A small encoder-decoder audio transcriber, trained from scratch.
Model: mfcc input, encoder arch transformer, encoder norm layernorm, encoder activation silu, encoder moe top_k, encoder num experts 16, encoder width 192, decoder width 192, decoder layers 6, decoder norm layernorm.
Data: trained on read English sentences (LibriTTS-R), 15625 training examples, 22.1 epochs.
Rows from block 11 of the audio encoder of a small encoder-decoder audio transcriber, named by matrix and row number. Rows with one number within an expert belong to one neuron, the router's apart. Each number is 128 + 24 x the weight over its row's rms, rounded and kept within 0 to 255. All counts start at 0. Numbers have three digits each.
Before each expert's rows are labels from the 100 clips, of 14976, where the router gives the expert most weight on average: "responds to" is what is common among them. Only what is clearly more common there than usual is listed. The data: read English sentences (LibriTTS-R). In brackets: how many of the 100.
# router: router (encoder.blocks.11.mlp.router.weight, 16x192, trained with AdamW), inputs 96-191
# up: expert up (encoder.blocks.11.mlp.up, 16x96x192), inputs 96-191
# down: expert down (encoder.blocks.11.mlp.down, 16x192x96, transposed), outputs 96-191

# expert 15
responds to: the word "and" (68)
router.15:135152101127125106134093177165122097168089120124140112135135134091156098148156112147141138117171112126152117154163137119126152089113133111174155106097120139120111118138115143142132186134125126107157078138161186156145137096099131111127143129142137107166077147136132113101155127141068151074
up.0:140136099111186115125115111124088149151161154169118132130128144156133137170130108145114115129125116127119111161145128130119135119108133102085108126123197139174134174161162125121110144136170134137106146119125111152104146137133150129085140177085085116098140160102140139131107111123096133151
down.0:141180112105126141126138118082125127160107128122122127156163121083129105150139070132104087128133126143109127114123073158113146106089155178141128147130118152116140087149101163116112112153079140150131159114147157086105091126124123100111119154163136196121125134125154115150103095118126125134
up.1:105117124160105203111147093119101110152114151118132149105100102107144133125106145133118129114119120131118149157165117164110136105131128134112140113146145139093139133154088149147141113159108113140112112150143137115123099166155155187131100112120105092174171128098135111166076139170117092135
down.1:097201146136115114109132128160125148162132173108145102149138099125127106141124163108128110142118098139126130174113129111109181140103064156105151139131137129108109148151128115135125167136136129164103139136126123093128066106166096122128127125154138141100081116111144151146144161128125082167
up.2:118151140133084141118141093115123123110099162170129174108138115140119131123091130117138142124128138109151142124119141148163094107115167114139128173129153175141093115083133190144131127181141091101105098139101141105107109091115192123112110155144150093104111107113120113109100195135091109164
down.2:107110159118128169066125164158097127125136103134122093170096116150124155116138152112120184166114119122111174098157123147108137154074076151139170108117107137123125155133125144093095139131183147140112133152127132138103096112116099140127121107120154118123132114097170147101087090142149129124
up.3:138124158148160159112149144149112138126152161123176145118131098160165143173133139145129120122098121125144118121125180133120155072122138120073149164117125139100136126135138102118137100107132125137126112112155140128128127142101096098113180105148114144111111105105154159140114117130148075115
down.3:125118157118151159130167131113104123132136151129156136142117100097107087154142108130143105131137149142151177124101106206119160142159143120102100117140106137114151175147119130145147088129167120155074112126125144159144144121163120130098073141117111105108167117161096108177156128166146089179
up.4:156108098151065168096144110155159156117113108137124103127121143122142131102154143142142104144134132142169134134127154117167155162153151153129112135100130135150093101159095124105121110147106120121121126093119117094116119091122190110145127132156109136099104128111149148082128143128088161106
down.4:113158163123115126123122130106111139116129147132125116123136082158125117146103085112158131105119131154120160116105117147110122137117149155133143122099158112139142177149128137155129148138191083127123113115157145103092122124119107115132128142108145140148154129118121118073133172156113084159
up.5:154135133127097082102139151128139135098132111127176138123134149118157126103141150122121101116126092141152130122141127115121183132134143155132156116072143149118110132101100147146083133141125119130162118165099128126141141098130169164144096133099142171124139144102091144085157145169137175126
down.5:116153133110108135123121111101119128178127168142120109119120114146127100149104128122126117138141190127115164105108120133118152097094136127119094135100124124134111133151132170101110141110201135128104160162149113123141142082139124086134129093115111120151101115122141099177102101080147116123
up.6:137107091144108158132121159121141127110132101156121109192128107110145131145097117133143138133112117132111144120137098143093123148129152095149146145132130092145151118107115169106051125126089143171078153147145153133117116121137162174132127162155125156108154145104114127098116112154083165164
down.6:101220161054119122154095093136115139105118136160147121125136119117147104170121138140127151147146136152144093114119160092096143076136151129106157109104168119139109132133115126132168166139139120107145126098106117133161118114161134112120139109137098082159082141158121085117130086121106110133
up.7:125113106095108144159126123084142115154123177114115133117123121162119131088130114112111155114128081137139160114116105074144163095138124146108150156171103138111118114128118094120094097099135135146180107155109125123141173124111137145188113098097136159161159120130105147104115183109112124141
down.7:151136130152136081120124102133132138154085138126112105106099126166116130132128101114111098133140135154153128128157101102124154134104131084112146123158118120134129153142160120115108123124126110168109099128134159116155153149180127118109122107103117143134154134155173120157079140147090153089
up.8:138073121121153162137152115121102119077179121080125135112136125133114127114138108133118145133157139137155147127127114160170113189165110097118123091096165152131109149131126100123163138093122151113136125100132134187151136121109158141141105125122086168126110108150112141132184149134133147153
down.8:135160156089130152123092124156145103098153140116122136153161160141134102148168117123097097106113127099118122143141097098137133116101145101137126129144123114170094156113121092099104126133159133147121133133125144104114161109122170149152130138121167122131134143095122128132116146158129135090
up.9:133157119152153103133115100149144146145133155129130175161142124126121138166121137128143126148124139121126115124126166108119102145136105154111135109169108102112083150115111160092122133136140127110092129175110101197126131116109132133146126100145148138100125149147186159100151108083158103132
down.9:103107123103090112183075116122125138118113131147155118143148096083140113144162133144143169116150131129142126133110157123193131141164096145170154084187112100132103103135151133133094124131123142114126100132174124133162169136113165127138127154117122115111114111144087123153101135088136134152
up.10:142132118076150075157155143154085155129165149134143115147113125118130124155102110134139130108144125137162141144144095149109128085166119109113183144125112115115156147112170121095149113109076103149108134086138124096097135167097113156122089131128161134140144080138111094149151099188075180121
down.10:131126154105133132059139104099167112141153098113146109133146166099133149133191120141169061165117120148114109129160118118124126143106137118115098116146117115130119163104132127117182120117120166159158135100158094111141150122087123125128143149154111133158139136126123123097135111164146133142
up.11:180122135123127122131116137112140128057127119139099138125113166125153135114156145142116131123118153176120134124126127131125152122167103122094068096187096173056137122133101099139147078104142144165104137101127085118143146131132171128144128096122136155135143122129110094169094085148120083106
down.11:158104105123103099125114102158125137196121151096148147128129109121101138150162108130163119111125139155153123133145119108139183138129127119109126190134164126138135117156120096127124202126100126111166129131113156136130104164139058115091077164137149115128134136122144147118160096107121147100
up.12:084165159165154181097144185114094141106119156156121105139127173132153134114133157123132127125152099129129126122112132129154129115148086131150128108114132130125168134127104155097101145136142109117090145124097085107082091120103110160110116065121200155115105148131176137127086183145155126134
down.12:177132146126119097150125136138140154134167109095130088158121126112085108206123080131141133098100171142141114118128128153122112139092160116118121111190162134070081137113139118153120162131128153107145113149152162181123116070111102118137132104129118152116156077166117134083146119153128110111
up.13:109124126140118151123095138117163169161118144114144157194124110156134122117147132133126144104117117123115108153167086123096141173085149128136122184158149161160106145135149071156136114171104110119096105154135137111187153130118145078156110143154142101175131097116107122156094118109112101145
down.13:134097109113109128108141083089123103127131139144128133087141143138143100125127151156140161145126138138135134100157161160140105126145145109097121099100139076129156120104100122168093133136125130132126127069187134149094064125145125122151171106121156137145129123140126128141121131115191102171
up.14:177135105141102116158122126114089136131113169130099135134147140140117133108107136126123133136134148121118129124135133123179113147141115079114107134139076144098125139138109134182142116096147107143153092094129129090120126177151107129121138126132125114151119122113096145197113131151127089172
down.14:091152146130076135108107146144113139149116092109102129134115112126130093118119114073174113143126144107133118122110132085124113170134165173143125107108144143173108104126158127128105187145152112077108131140121137160136113118127114111143106142150125106123131148145173165085128135117141157084
up.15:116135106141089118114114094118139141123140145151159120167141109110099129108135106126127141124105149138122155146118122090111155163071144145116143104150129124124071123111141052121106142092113176157169152112111079116121171157130098136138158109155092163145131113171125129146109146141137115157
down.15:133113131128121164127120129125147155132047128130134116115148090115158128105133152115174144122148108104165093103147106140123127106145119083145116104157087108143203130155162128119105126135117119157162106126133159128100088148153123146112131131147124127120146130119168131178147130128153161134

# expert 3
responds to: the word "that" (33)
router.3:081116118147120100122123096129111105137144125111129138184118164113131138119115125150132121129117107122115142107156117107118151116104113078108093153127164183131161135126123119115116147136144143124178119159106128124098099100095155137104097123130121143111115098121120178149109119101142108116
up.0:113118106132142189119144142128111105115104074180122147137140104172122119155113125134118125125128135165121136111141110121123093130079147110149133158093161068191110103125164140145151114153140148124117116145122124111098114094109145136113154138104103105148103153096104130140117134097092097153
down.0:129121128116137094152096136158114046159120097138111108143125149110154151130105095074113164151119085129115139159134113158104164115114134146166117147148157126119095092116128109124130112089142067113141140142091111131123089151119138101105151096127127117148111128132159139166120126171112107125
up.1:114120126142121114112076142096151142076117137111121124134147127109105118107132164138102177129129146135134129128131139151103114104158147128150103090125124135105124141122150089147121125172125139120122110149086142063107113141150181128120161157088234136156137129149148091152110144137109151105
down.1:145188154136078162124125117136134141113089135088078118141136092110170154114136136174162133125151151139134128124116119158131142116134142119130125164086151144085150139142174096107120153109140145171146127168109173083097134140119158152114112125109103094143135166115092106135139137116129129121
up.2:109098198103152111110109125115098102153137129117120128170119138163126128138120127126136105103132155128125142134130104166168118112129140169179144118106082170112127146152119154069150143065151111101108135190131166129114146173141061155114120113121160125132125102126140137073146148107153122152
down.2:156155087138113108100144100111124103127101136095129114084133146130143167123140096098137134098163114137157109085122088098140140153146141143155110111145122122156141141102106138103134101107162121114166106133139170138122102133089127116095153167129113161157078105119154139130106147171106143120
up.3:131130125136193130135129146095113102125104159106126133107163113136146115098108124121103135128139130146136115145101113097101161133133135144151100135105162117115132080135158107145145124140124160111105130106140167098159151140126185150133157111156124120152111102143128109121109094104094132133
down.3:108140154183102096111156137094155165129099127115108093168155164109159095079048115130104135127135131139128130085122147130123119146149167116102136121140143138103121141158152128106131115134138129131151108146135111151122122155140121139086126158126160120099122116134166175107074133140148211154
up.4:136163138147091132118129124141102117122103110142136119133130146131138126142134122112126149129135144114123136128107181145161104157071114062174147139120103156133108086144130153148113146121147106147140140116150150100097128089112145111113121147128137120131128136117117133131188141109132135142
down.4:093107124119119124133163137117138083105105120089130105103133108157121100133139143134144088121144115079118171131089101165113120131157117131113143153125141117138130143160138070090147109109124103141185114142148106153127103139140153150159144096145105120093139144078106131110151107115153134132
up.5:138111120143149164138115123072128102134148110120120120099113123113121136134149158144155099176127125117144128127121168138154108187122117104141094131140136147079084117139084105136077116099164128128169101160117124160138110156136099143115103156146129125101099165091163115123073079139160129111
down.5:104144161111146192112170123169114113134131126124095138150148107155182102164159139120088129128144143136162123112104093106147127100120118116156150145095123141138129123163146111147111147101128120149089098144101142153131163136110171132163164075128114092156103138156092091132115135116137157092
up.6:128095114130115121103079097122121154142113132140133126104136114119119123136130150136134120166131180170141136156110144123149137121128077114142097138123115149128128111148123111108117190156141148139147163104129116138135084126146173147073155090158083125123105149112125105138125103101137123169
down.6:115129118175136129139162138138137090091158108065132118151098153132140142074149132138160121126140159104126133147132107177090098119108105112134190130131110122157155122132105149099169094106124158100145103134126197108107160168127124102093122140118099122135136144099148156131078121114125115108
up.7:125132120185165141179114135159116100138105106172150102119112124134122135117165103122131103129110109143116131118137121102139074086165077146113166125144147160152109120107143123164176128134140091147103168118112128118140112174137111131147129137175175114100175080114129103147134139125113124201
down.7:129112143117100131148125120172159150121114112136097175135122091133102159133138140108153116109106158110155120121075126111152091117148091123122121119178115131145163154121123145138088167085104113131086122088142146142164168117145113142149096134101154107123178155100105111168128138111133117137
up.8:141112136105131173151123170109152113096132126123151120121129094145171136152096139124131115133102145143133122114118132170150132122158113163093136137124149150112120117135107136114158147126108114087147111139136093118125099189099088100137120161157108114122216116094135131144174082129127137120
down.8:133138151132153104142096096139124121161148110168127116135129184170132146124161109149117121147166118147119118106170152105168144081107108106122110141132139098090123175121144169118125109108118097176155112133103093098126136132111159111148175141096105129112092122157112128144099124113083145150
up.9:116053143122113136145095159129176122132122126100134150176131156141117138144124103132138131163123152119131137132143113145141149116109090130150084141140183097092114136150121093147131119130106112141146099122106105136210099143124130149118118148121122112156165112123115125103138130141145112094
down.9:096145162087152144101134113107086102152128124139120138113116179145136113141158107122124097120133085106145143097153172124136100093102085103160128128182105131142092147161084112113123121090152133138129125097149106113121135140133176066136151082134094138119171111143143137148145123154117130115
up.10:123127136133097102103107139180134104135100114114163153152133126137138124111133135142145135119123083149144122119119179142133145125072113138136157140110115066167114116152122115162124162110127122117101109124133074112096161123122088127118128144136099127124149180086091124149161136150086110113
down.10:149098128122165140149129123123108132136083122094081141108125121126148128111104094095049126130170129094125172127124125142163178154139130128126121170151152138098160163144114129097136130141116102124144172106132169136079088173088144126134131101080120101127154128126148183126121144147140121141
up.11:089122095151121074116109123149104143135138165136120153134137160125109119128122124116139125157117107113134107126136164086099128141154116135146127158108113100154124121150115116126112117108156132108080093125136105144129123117123129112114166150187140102108116100167139131143141140112113109123
down.11:095121149105158106120125160151127130122133092103136173154134075117106163114109096094142095138137153110105142116103119133121175116141104202142131103143151158136129138126125136154158120121140127125182187140144075147112123147136147153123082125148126119130129078129143157140158105094140136130
up.12:134069103155153119157149119105121144109114148137097113077117108101140122145155143117153134127103135156161133119136141137141116124097141137161140127069165135096055133130166137143137124143134093101154143164106139187144128118135140112130147123178160117133123139084093139111124128166107147096
down.12:120140161138109188160144198146138128127124128123127117157144129133155147146118116135124129141120094158135099113134112135097123120188119159149103109092077107138176125109145111107103110127121140161099162130086119116129147152133114143097163108075126084104110155125139082142143091137115148112
up.13:156114149125170139151175146123132109126158112124133154153123165098151124190134128143140124125133168138136125130142103070118119146172116159138142102132147152142130091149094142108133108177091154139096104110114153146152131151068098151129151103120128138128178146102083131095146115113094117103
down.13:142177119116155132152125049141138142097135115136123113136151136176102106080165127110153119129140133124118087096114160148126163115125137162106144113135149113109083104137080139088132131115168129120113141119128127129125122178114121124113122122109105148131156118168128163152147120125103116158
up.14:087110103124150117117124125141141126132106126145124109119155167110083117115122126133133147126136100154107100136126164138116118163115125151145079143135139102111116128128168097132132036134119116106120106133149150105121099100158176149127129180140120159164124135177168120135117106121106173178
down.14:107137127114086174096117110144128073124116106127113121133130114134155135133085151137086093187129110078110140121123148107103147120134177135152115160112142139121102078132160138122138175171096116148150116156137152133168127126119145128139120108149099087155079121136127135163134142100123129106
up.15:120138116116080095138101159113144108132100138133138132146122152142100124111155121119113091116130159148156134116179133113173109147168134141106132130125106125142125145139119141183153115098090121131087142155137193113120128088118069134144105069137080098147159147144148111141163114146128117114
down.15:114087156124135141153149089124092114125153141153123158155131158108105126088074149121103140119152126134120131100102124106127163145167109170136137151144107142154121107155123116155146120099141164096173097107155102137136121147103134151109108130168081133093134150112114144164113156120105143161

# expert 1
responds to: text has "not" (25)
router.1:138142145133126141121122173167130124142118129116139098145106138171093113132115123119125112100119155110172098086168107150119118122150138110079150103073099107173116157108117149158161191134137134063135147135138134121147170157118094164130131111137162106127115145134130075086154158166103113096
up.0:124175104126173092118103101137163065117125161126146134088136095140105119104142143130150128127141128156142133142115131110099160141081157166128170116123165146091138087138128110129121133135092120154102113175147140130157138152096131159152157125140121120107088088165085148108104134135126156125
down.0:129088138144185150151104123136126146173118114148105110120148173148148128142134157078112205124150159098124123145110105097077101123128131143149162100156144084134117158118163157104114135136161108131103152131107137147104135145164105091154155123090120100153147152133091091117098130129152107121
up.1:151164095108149127096136107130170173101155159114151152123123099116133131108119134130150130135148175127137126139129111122086138137108130138125105139108067149152127145137131130126148069131107143141105110144106113090121145119169154106111094169140135117112093142120116085098107123120106106149
down.1:087139135121101138138138118092133135115140113156123139120147145125111090068082131147094141132144116172113145076103135118092141156167147118152131117151142124122164119186179108095143120118140129135102139145146069094146138140130161134102157091083120155115185101146112152167112142124126091118
up.2:140118120121115169118147120120123128112149090108059110147149143149170147136159116140121098118096121095106108093122107158098118125153151133098103107110124142146108154147142114147103086096122126185118121091131132158135118155119130174083105149103116169124152158173122126115142092175108151139
down.2:106152135133136133150133111123118162132128132132116140086128132130127120097159133117128123115143114154128106111146144118096104150082113107101126130189168126162093175132089103135139196132083123163058153155123102118162150144130148160127140094123132116139134095070129129138084134125132124168
up.3:149128134158118117150128125182160123106144135160138126128131137130116128170150106116141096154130121132151144151154079100107144136120105127109156124158132160127123133103127132097143124155138104130132156139145135142176121054166105115102102122157167118134128117111162128101118092187149134147
down.3:066118146131143129138131111158159115104132106151158122093154109110143166149126158122138108131134162133124142164125123132127113129153109165124106130072154182128122189152119093113103090084151142138102128137150129105103106168108121129134166125108097137088137160103093139121148136099140093128
up.4:124122186128100097163100121124132094123129122124119174121133144093118131100129117148145112144179141140128126146106101126138115119116116123156115152138130124102181142137126156175099098131132151140100144114170103096105141117150118165109098169102115161146145143121175127157177155085157097132
down.4:134144109179103155168158119111168151150081115146152099142072154110142130121098102118141126150114121169160123107147112113076143126130141102119094131139093116129108149106137132056134103112133088110126110118112077090135108121135148122121156168108129120076120123176114149159115072144099147148
up.5:117078068138140108122168140098156093160123123123118108165124108143138134140134114130100136167122106131112120150150142115163105123133165110137145127143080122167112131147148133108126144141116128160192120114148126097124069122097157164096136142098087095121112112142153102078138156145129186142
down.5:093145168118113121137150122130106128135134113143124160098092098147080118135118151086143075099132103137135133167118180116180106144075088143177132109135179147120114119114088146165116129107145124089095128124152104135150126146106126112166172151092170117134143127110122126106126139165108139168
up.6:189091134121102141130105118089136163139079138094134102143110146084145120148129130136121136132126106105138108133078114144155131115133122156124162088136105125132140103115116111135123139143087154125129087117141112126140136107115121125121131104190181169108137113120153128150139113161162126115
down.6:119137156086105143134117116124165117135129112123129169121143119130130155165110129119146092121115157143149117099125098154164110145109153097137085131137126184141147143107075117135148112105128122154097077093133126140119154112111046090139113151170098159110160146137143138161077113121148122097
up.7:124130129140154126126119098103121131166085151085108147111138144130136122145157139109118130114136140126120129122132115159139124180145136184136105113186155144134120127119145097121159140162106104131115108133176144153164145157127110102140162115132103131148136087143125115125176109139134139154
down.7:085101119128132119120088130186176140124067138110129126149126041130143116132089117164093095137113112163141142126118119115128153143139139130115140144121144174108166120142154100144119095167130104159153121105127100133151127110172070124136174152134149130088112128083130131174120163149102106147
up.8:129083079179124142107133145103091064126100130118089119130117127139110125085107162147142155104130102119129124131154132122132123118121077124137142105142104169157117133124114137094090124140177133114166113127114089129125137148144081117135165173114173124128136149101096143148116113169137115138
down.8:093143153114114130128124145154136116147077154094148133147161076101126115103142135129123126180134100117160099122100103151138149123139134142133111116099088093139115149174125127086152146146115151096150133108118156139081132148121117118152166133174145120121126101107139150112138154148139146134
up.9:118140153152110112107123140060120181116105104133166108107140132117114123106161132120131142109152115137144121140113158159087100136131125129081133094127115137110113120150109124113112142158147115142106135114109102140138130127158122125119079087159136173104146175130101134109108100143138136147
down.9:132130096128132108096120074167116140152176118100116078148128142155132126180125100124132125077134140139144141154120122134113166156138149113139140128089116164133134126135150121113153104138146128111133157160124166127172136119059144089105142166143128126120109142138163160131080134112127104114
up.10:168089145138111115164139073099117137107162111126134087167109152095115128116123148145145120133126093118114138107116160162147154119151107153098179098172158137119131121109151159152145109120121141130132119110159148181074079147107152097153120119107105125143112114132120114139128137111167157123
down.10:156157106136140149142124155140126126149146149150091158132107108089116111112164142130154090138122109138162128089159120131103091096134186193151154168140123136128123107130146170132116154134106103095145115160119132146137142168086107130157119122128120113117092099093152150126090106108098143100
up.11:142115110104121166113131128080101133061105105107141147134110138131085130110126131131136107133115103115132127138108134156092119128155124137107133125141160088160106152101163192137111078141117121109114115148108144139089131211170089147104151143116159130091143090145141118127133113186139095163
down.11:117090157102133128112151129150124097157136123125119138105111141177097140107105157127150099130122152117146143131146097137133070144134154140128151129094110167145116155128161137125163148095102119125138152123099158139094111099124109140159087154114128149105118144096099168141105167191122112090
up.12:136164120137083180159150149116161136147170157123119166084108108115140122073149142152116111117125135140137139107116110128070192123159147134114132147120109115114120152111140047113130140129110162149154159119131135120168115098166142127117136185119136130089108144137128161158097135123125101084
down.12:107155147139158125146086142155145132134087109155150132130134129145105094174121144145121106138122134150100119119091167141154087089108126103123120164170116084118101138151133153130139112091141135141076119137130115141144135139130154140143103129127102151117077112136088127148169146114143144174
up.13:065142120108100133110125150159134171132096135120116128108113146125161132146153089137139193134151157140145126151119111212136158134136121139153176132129137141130120133138141070146105101142115141108160144112117124139106093087113053126101101081121117109146100137144141180139120163100134106116
down.13:104116113103196118157116140124137132164126140135104105150104173145131112136144094105149134101106105154142163146124125075142158146158068102144123143091119114089105147142110094147108126126152087117144126174148121105084122117121171122131158144152160105124119121174149148131146114118143149107
up.14:147099130127147177174120128107129153102144155154107119161137131138115126145104106133119112145130147076126126125138133126107138131091113148149078158125102143120170154118135104136125114109142125169143108073099123133158087124117151141129100110134138158113147122143166098180119144101106121128
down.14:145192134125099157152107154141117115127167121099130121101102135132153108111146106132116141121109157158106106165099130088122108105105170134112153138130147129137111127167136156123140111094174146109134138094095154098156130079181154130131118162097154160078137151128170094120117081130099129120
up.15:127080135154130170166107120126117157119157149121174102135139139132105139140140152119135141110119123122141117110131147177120116112105139126091100144159098096098140124116127172170088174119110120117064144122139115086169147123138167134100124117128116087108123131129116108131194153131139171157
down.15:120154130168103113123115138139123155134115103163152127099107097118121130156138132136127153110126136141107148117149147111094115129113089145129104145081105121153152156134143151094159135141144114133168179115108145076143122172111157120145168121147098115113153146117134159075137167114126094117

# expert 6
responds to: the word "you" (39)
router.6:112123125119126100093125131102105109105123134140130129133127102136092139111136098123135157097118101113107116171091100145150087187135095144143154129170097133155120125099159124148103110098092101182120103161153111135122112143145152140162159090083102144126102106116100129102125103119120112140
up.0:120094119105143183137122134093141070112159149111106169111107098123123145171142156130125112146107116124123140127094142097122134105129112176131105149063120131121076149128142132108083114128123139070124149106144103122170111179143161120141109115133124092110062114100105093174129168146150135134
down.0:130097087136154136083117113171141160065123170197156139082149151169118142132130169105127092131147175094123129135158133134083104115145102144140114091164111123125129110112135100110139130137113144126151099153149118129112168094120130127150119108143162136164130103107145136086117123126136109149
up.1:130116126129133110115119103152158134084144127128103170139126129107117125133140131140126151107116109102117120137112073134100114132125162165171044100149125089153184125142134106169115103105132132118123123092120151119112179102114127137128144072090104093127124076179156142153113151104139127171
down.1:116162172148116140096152130200156124099138100126157153160129124146123143130149152115127126149104120131114155105106137116129122203137150114117138128098125172139128115151065144140135126098102105140149134116142147129119138065120158109151155132167194134148145137101080138111119130074144115129
up.2:103106151117108108146134132140131083142136154151126143150107137129111129128122121115124078153113150113137147146134156166176118118084129141143137118136080110145143127160070149097122087124136120084113119152072119111080113110133098149134077089129151127141071092157131161143133154103163180127
down.2:134154106164110144142133094098095151084159104161117100145125129178118129135098161099123139150153138129153127129104150118157106157124139117165121115159101149145131100120117131158166127121112119138071139144145106092146148098152147122107115126164099140089133136123105133139168133121129133145
up.3:134096091114113171172127157146158096094089109144111113092129154130133134145110147139154135138131099122137117124111103090112120131155093157105127149076152118130139181118147121148103104115131098105120143126146130121131148172104121132152106101125125143106126134153141123122084110160128118136
down.3:153107098140136128084121100173146118155149143123148144119130179128147124135106115146137146106085093095100180143090124121117110145166127137122160112138145154132087160125160121153112114114101099083175121101094136090113089106122145148133100151114140118130144111127159116106139106104139111137
up.4:184144106143114131104142099093114167118128081129167134082131125073145140130117131112133140108115132105094138128115122124124142123122118114129125125166150129139166085112148142135119150144165106138171129166118110164172136119087123137128095135098104130129142149128138125147150156119133125118
down.4:108123121135070132125160122151111156137117154139128076144133132139099138143107138155142146131113116125124081139141134136145114172125109144164168122125116086083176154090143111116145164152107087088123109124118108118107121139150157153111100172149117120150147155103133164105117135088131122129
up.5:100128112097099114125176144145100138111164100111103104121130120128118142146140146127133144127136133124113141121115169135094095125161134092055130116157146109121118159148108076113121126106163127201138145119109104118064118131109124133168157092111173141102123136086120131093120115062154120110
down.5:110116134141112107111078119090096097135109127133139117119070126128083147127134145106137110111099181145139151123111132097165176119111150142141134167135131120151140118130146131164159125127068120128181116155138119124141148175084123150123097105063129157176134126144151130125159125157147145122
up.6:137114136113120114138101133110142119131154149084116135176117120113129122104118145113127149147127163101125156135142103115093155123138140118178134083130127143137129118142131112075113109137122139097094128194103090116167154170088108111143121137130150114169087109106122126163174139102134126126
down.6:131163165160159113140153112124109125176104139138141160121102122122105119132138113064174150074105100141123109153086091125149115177106083143120151126166102121152120118134130134165163118110108119155116127142133126148125148076144121122147152156142088128128082134157108171139141115128097142144
up.7:114158106082126096151123096143121109133143119137133130148129126110088120129121136134133104129128130142126115117117165076104142140129170133107127173120162105133120111134132122172135117140134162148170117153123151126148139080122151144121110187108128111179102196173170144140112104144115152064
down.7:139069145133059153123127158127147139122083132117107091119098118115173101133155150117130123123123138121167077121176171136142108147116142109142153141121108127169125128103152126113126161137111152145140109124110155142164150079130106146144144099147094096155123136150135147113122158151141152120
up.8:150119110111142139099120121063149108097081153099130097112107131115129136118111143124130121145125177098124147165145131173155110118134153124162133163158105126115107178124110141103115162154110133125105116127120139108137167134119102139132146149131105113141136097134115109108110141150112139131
down.8:124161127122120149132104147140127151106149100136163107107126145120101126163130142132132102127084093105131110107141096066121113177137131152178108112105154136139151109115120076128098154118136100163127176142124136124141152074078150119144135121116116126132176101101166133131145129107147129130
up.9:095200140130127067178129124122142157158145112144122119155133153134115128117144104118149132124124152133139137117147182123131106145090094128123127119200145163114136109105149086146125070187054132128098134111142124165116179144103131136107086152115132111109133119136157173116136118083111131117
down.9:138105080120108144122163086163097104120159154105131144117138093144150122160086141126143130120139131120105147164127108137090134097147136136099107156140126116135109138149140145127135144071171139131113072182151133121090129143095145125097149149117141166087123097140075102161070138136109113140
up.10:099157124115102096148159109135151153151076141098137122127131183119147122099157128118159108141139103156140111142133078112120158099104148121132154139156088124166114145094096132162141100143111080085094150117122154146141139110151107163097131163133122133127156136136157145098083066124131152141
down.10:129135091114159135124112175181168166132123162098131148134164081106128150126095123137164122107158078171152080133133144116134146098141123078116115121065121114093105134179163170109134100140160102134155106139137085146120133105122104111110120108130160118115124134126136112137090161115109096113
up.11:141073168102099102153137116167150107140123147106161123123138145122137131143126116122142137120120125104121130116101147203105086126176118169044153104148072111138171137170119101132161105157053120091124127093128118129158127133111122096142136123175077128130142141166126122124107081137126170121
down.11:130098126143137133143129144109151141141147137158120077150113124121137133080152133105139129105097119150139138114153112177098150143109105101096110116148096162108157123095171123113080101085137148149113153137140193077143110135119140141122162114087106113063144161125112107114122132116142097152
up.12:174130082104107138118147151092131149169155118120112124114111140098120134105120157124137136148153156124100096136172165160151120129148120139139072118126128179111101163153110083130098133166144115107127124099150137138101140112125096156122109117167126091121145128114140126103100107123150130132
down.12:178120130134149105116160099120138134097150113151096147113123144124135143129109128111112168145108131131135123129128130116124144170140106136123123149095128118139130100145126169105140089125134128155164122173090120185107103118145129132076190123111070165148124146164123104134130151148081112050
up.13:106090126089153129097184160127147144111149116163176153102114149126116126137126148130150148134102116127125145135089144143067117117121134158111188090120111106104139127112153118165093106189137129094130130137094111136128113149115118131122114124124139127120130125118089086125125146145109157135
down.13:101108110112125128131125086103135166109128111130105144140095115109143082174107139109167092131110169111079127061160100117141085082155106132114123126138126105140157139106125128106108122140162165151130156150135139114148146112141096098169111128134114081130147127131148117086168128161135035121
up.14:147101084116122118096117147128121120113130130156120139125139127147150128159168146159126143133132086117134099152130137125143165100119092128124111124071191106165137141097121094111139096140123098140138116111153135162117085117183149136116119106109069120127132116141152178171141114110102132140
down.14:140096117174141115144141122105114088121102171100172126110102147130140156121128100109137160147098123162118131142155133135140118183136133150091173158191109130084127143132178164135140141094072120102138116159142167157139123127135125155119122140082149146123093102147133138115147122135105095102
up.15:094131088120145126151139134114133180111133109098100161102137122175155129153115137111134142114139152098143132144071179134139099157103141143139109138111126093163101102150133110153160083139099111126117141192126130125113153134118110145109096109100136089166095131158173152093159154111128119125
down.15:153131141118097153120147111157129171133113166105101162148130113153090101114087138156132147119134133127160134126105115151098160140115126149178119085145134150110143122107117146132113147137133146144079126121154143125079151178119178156117162134170083140124078113167112105177153091115131146145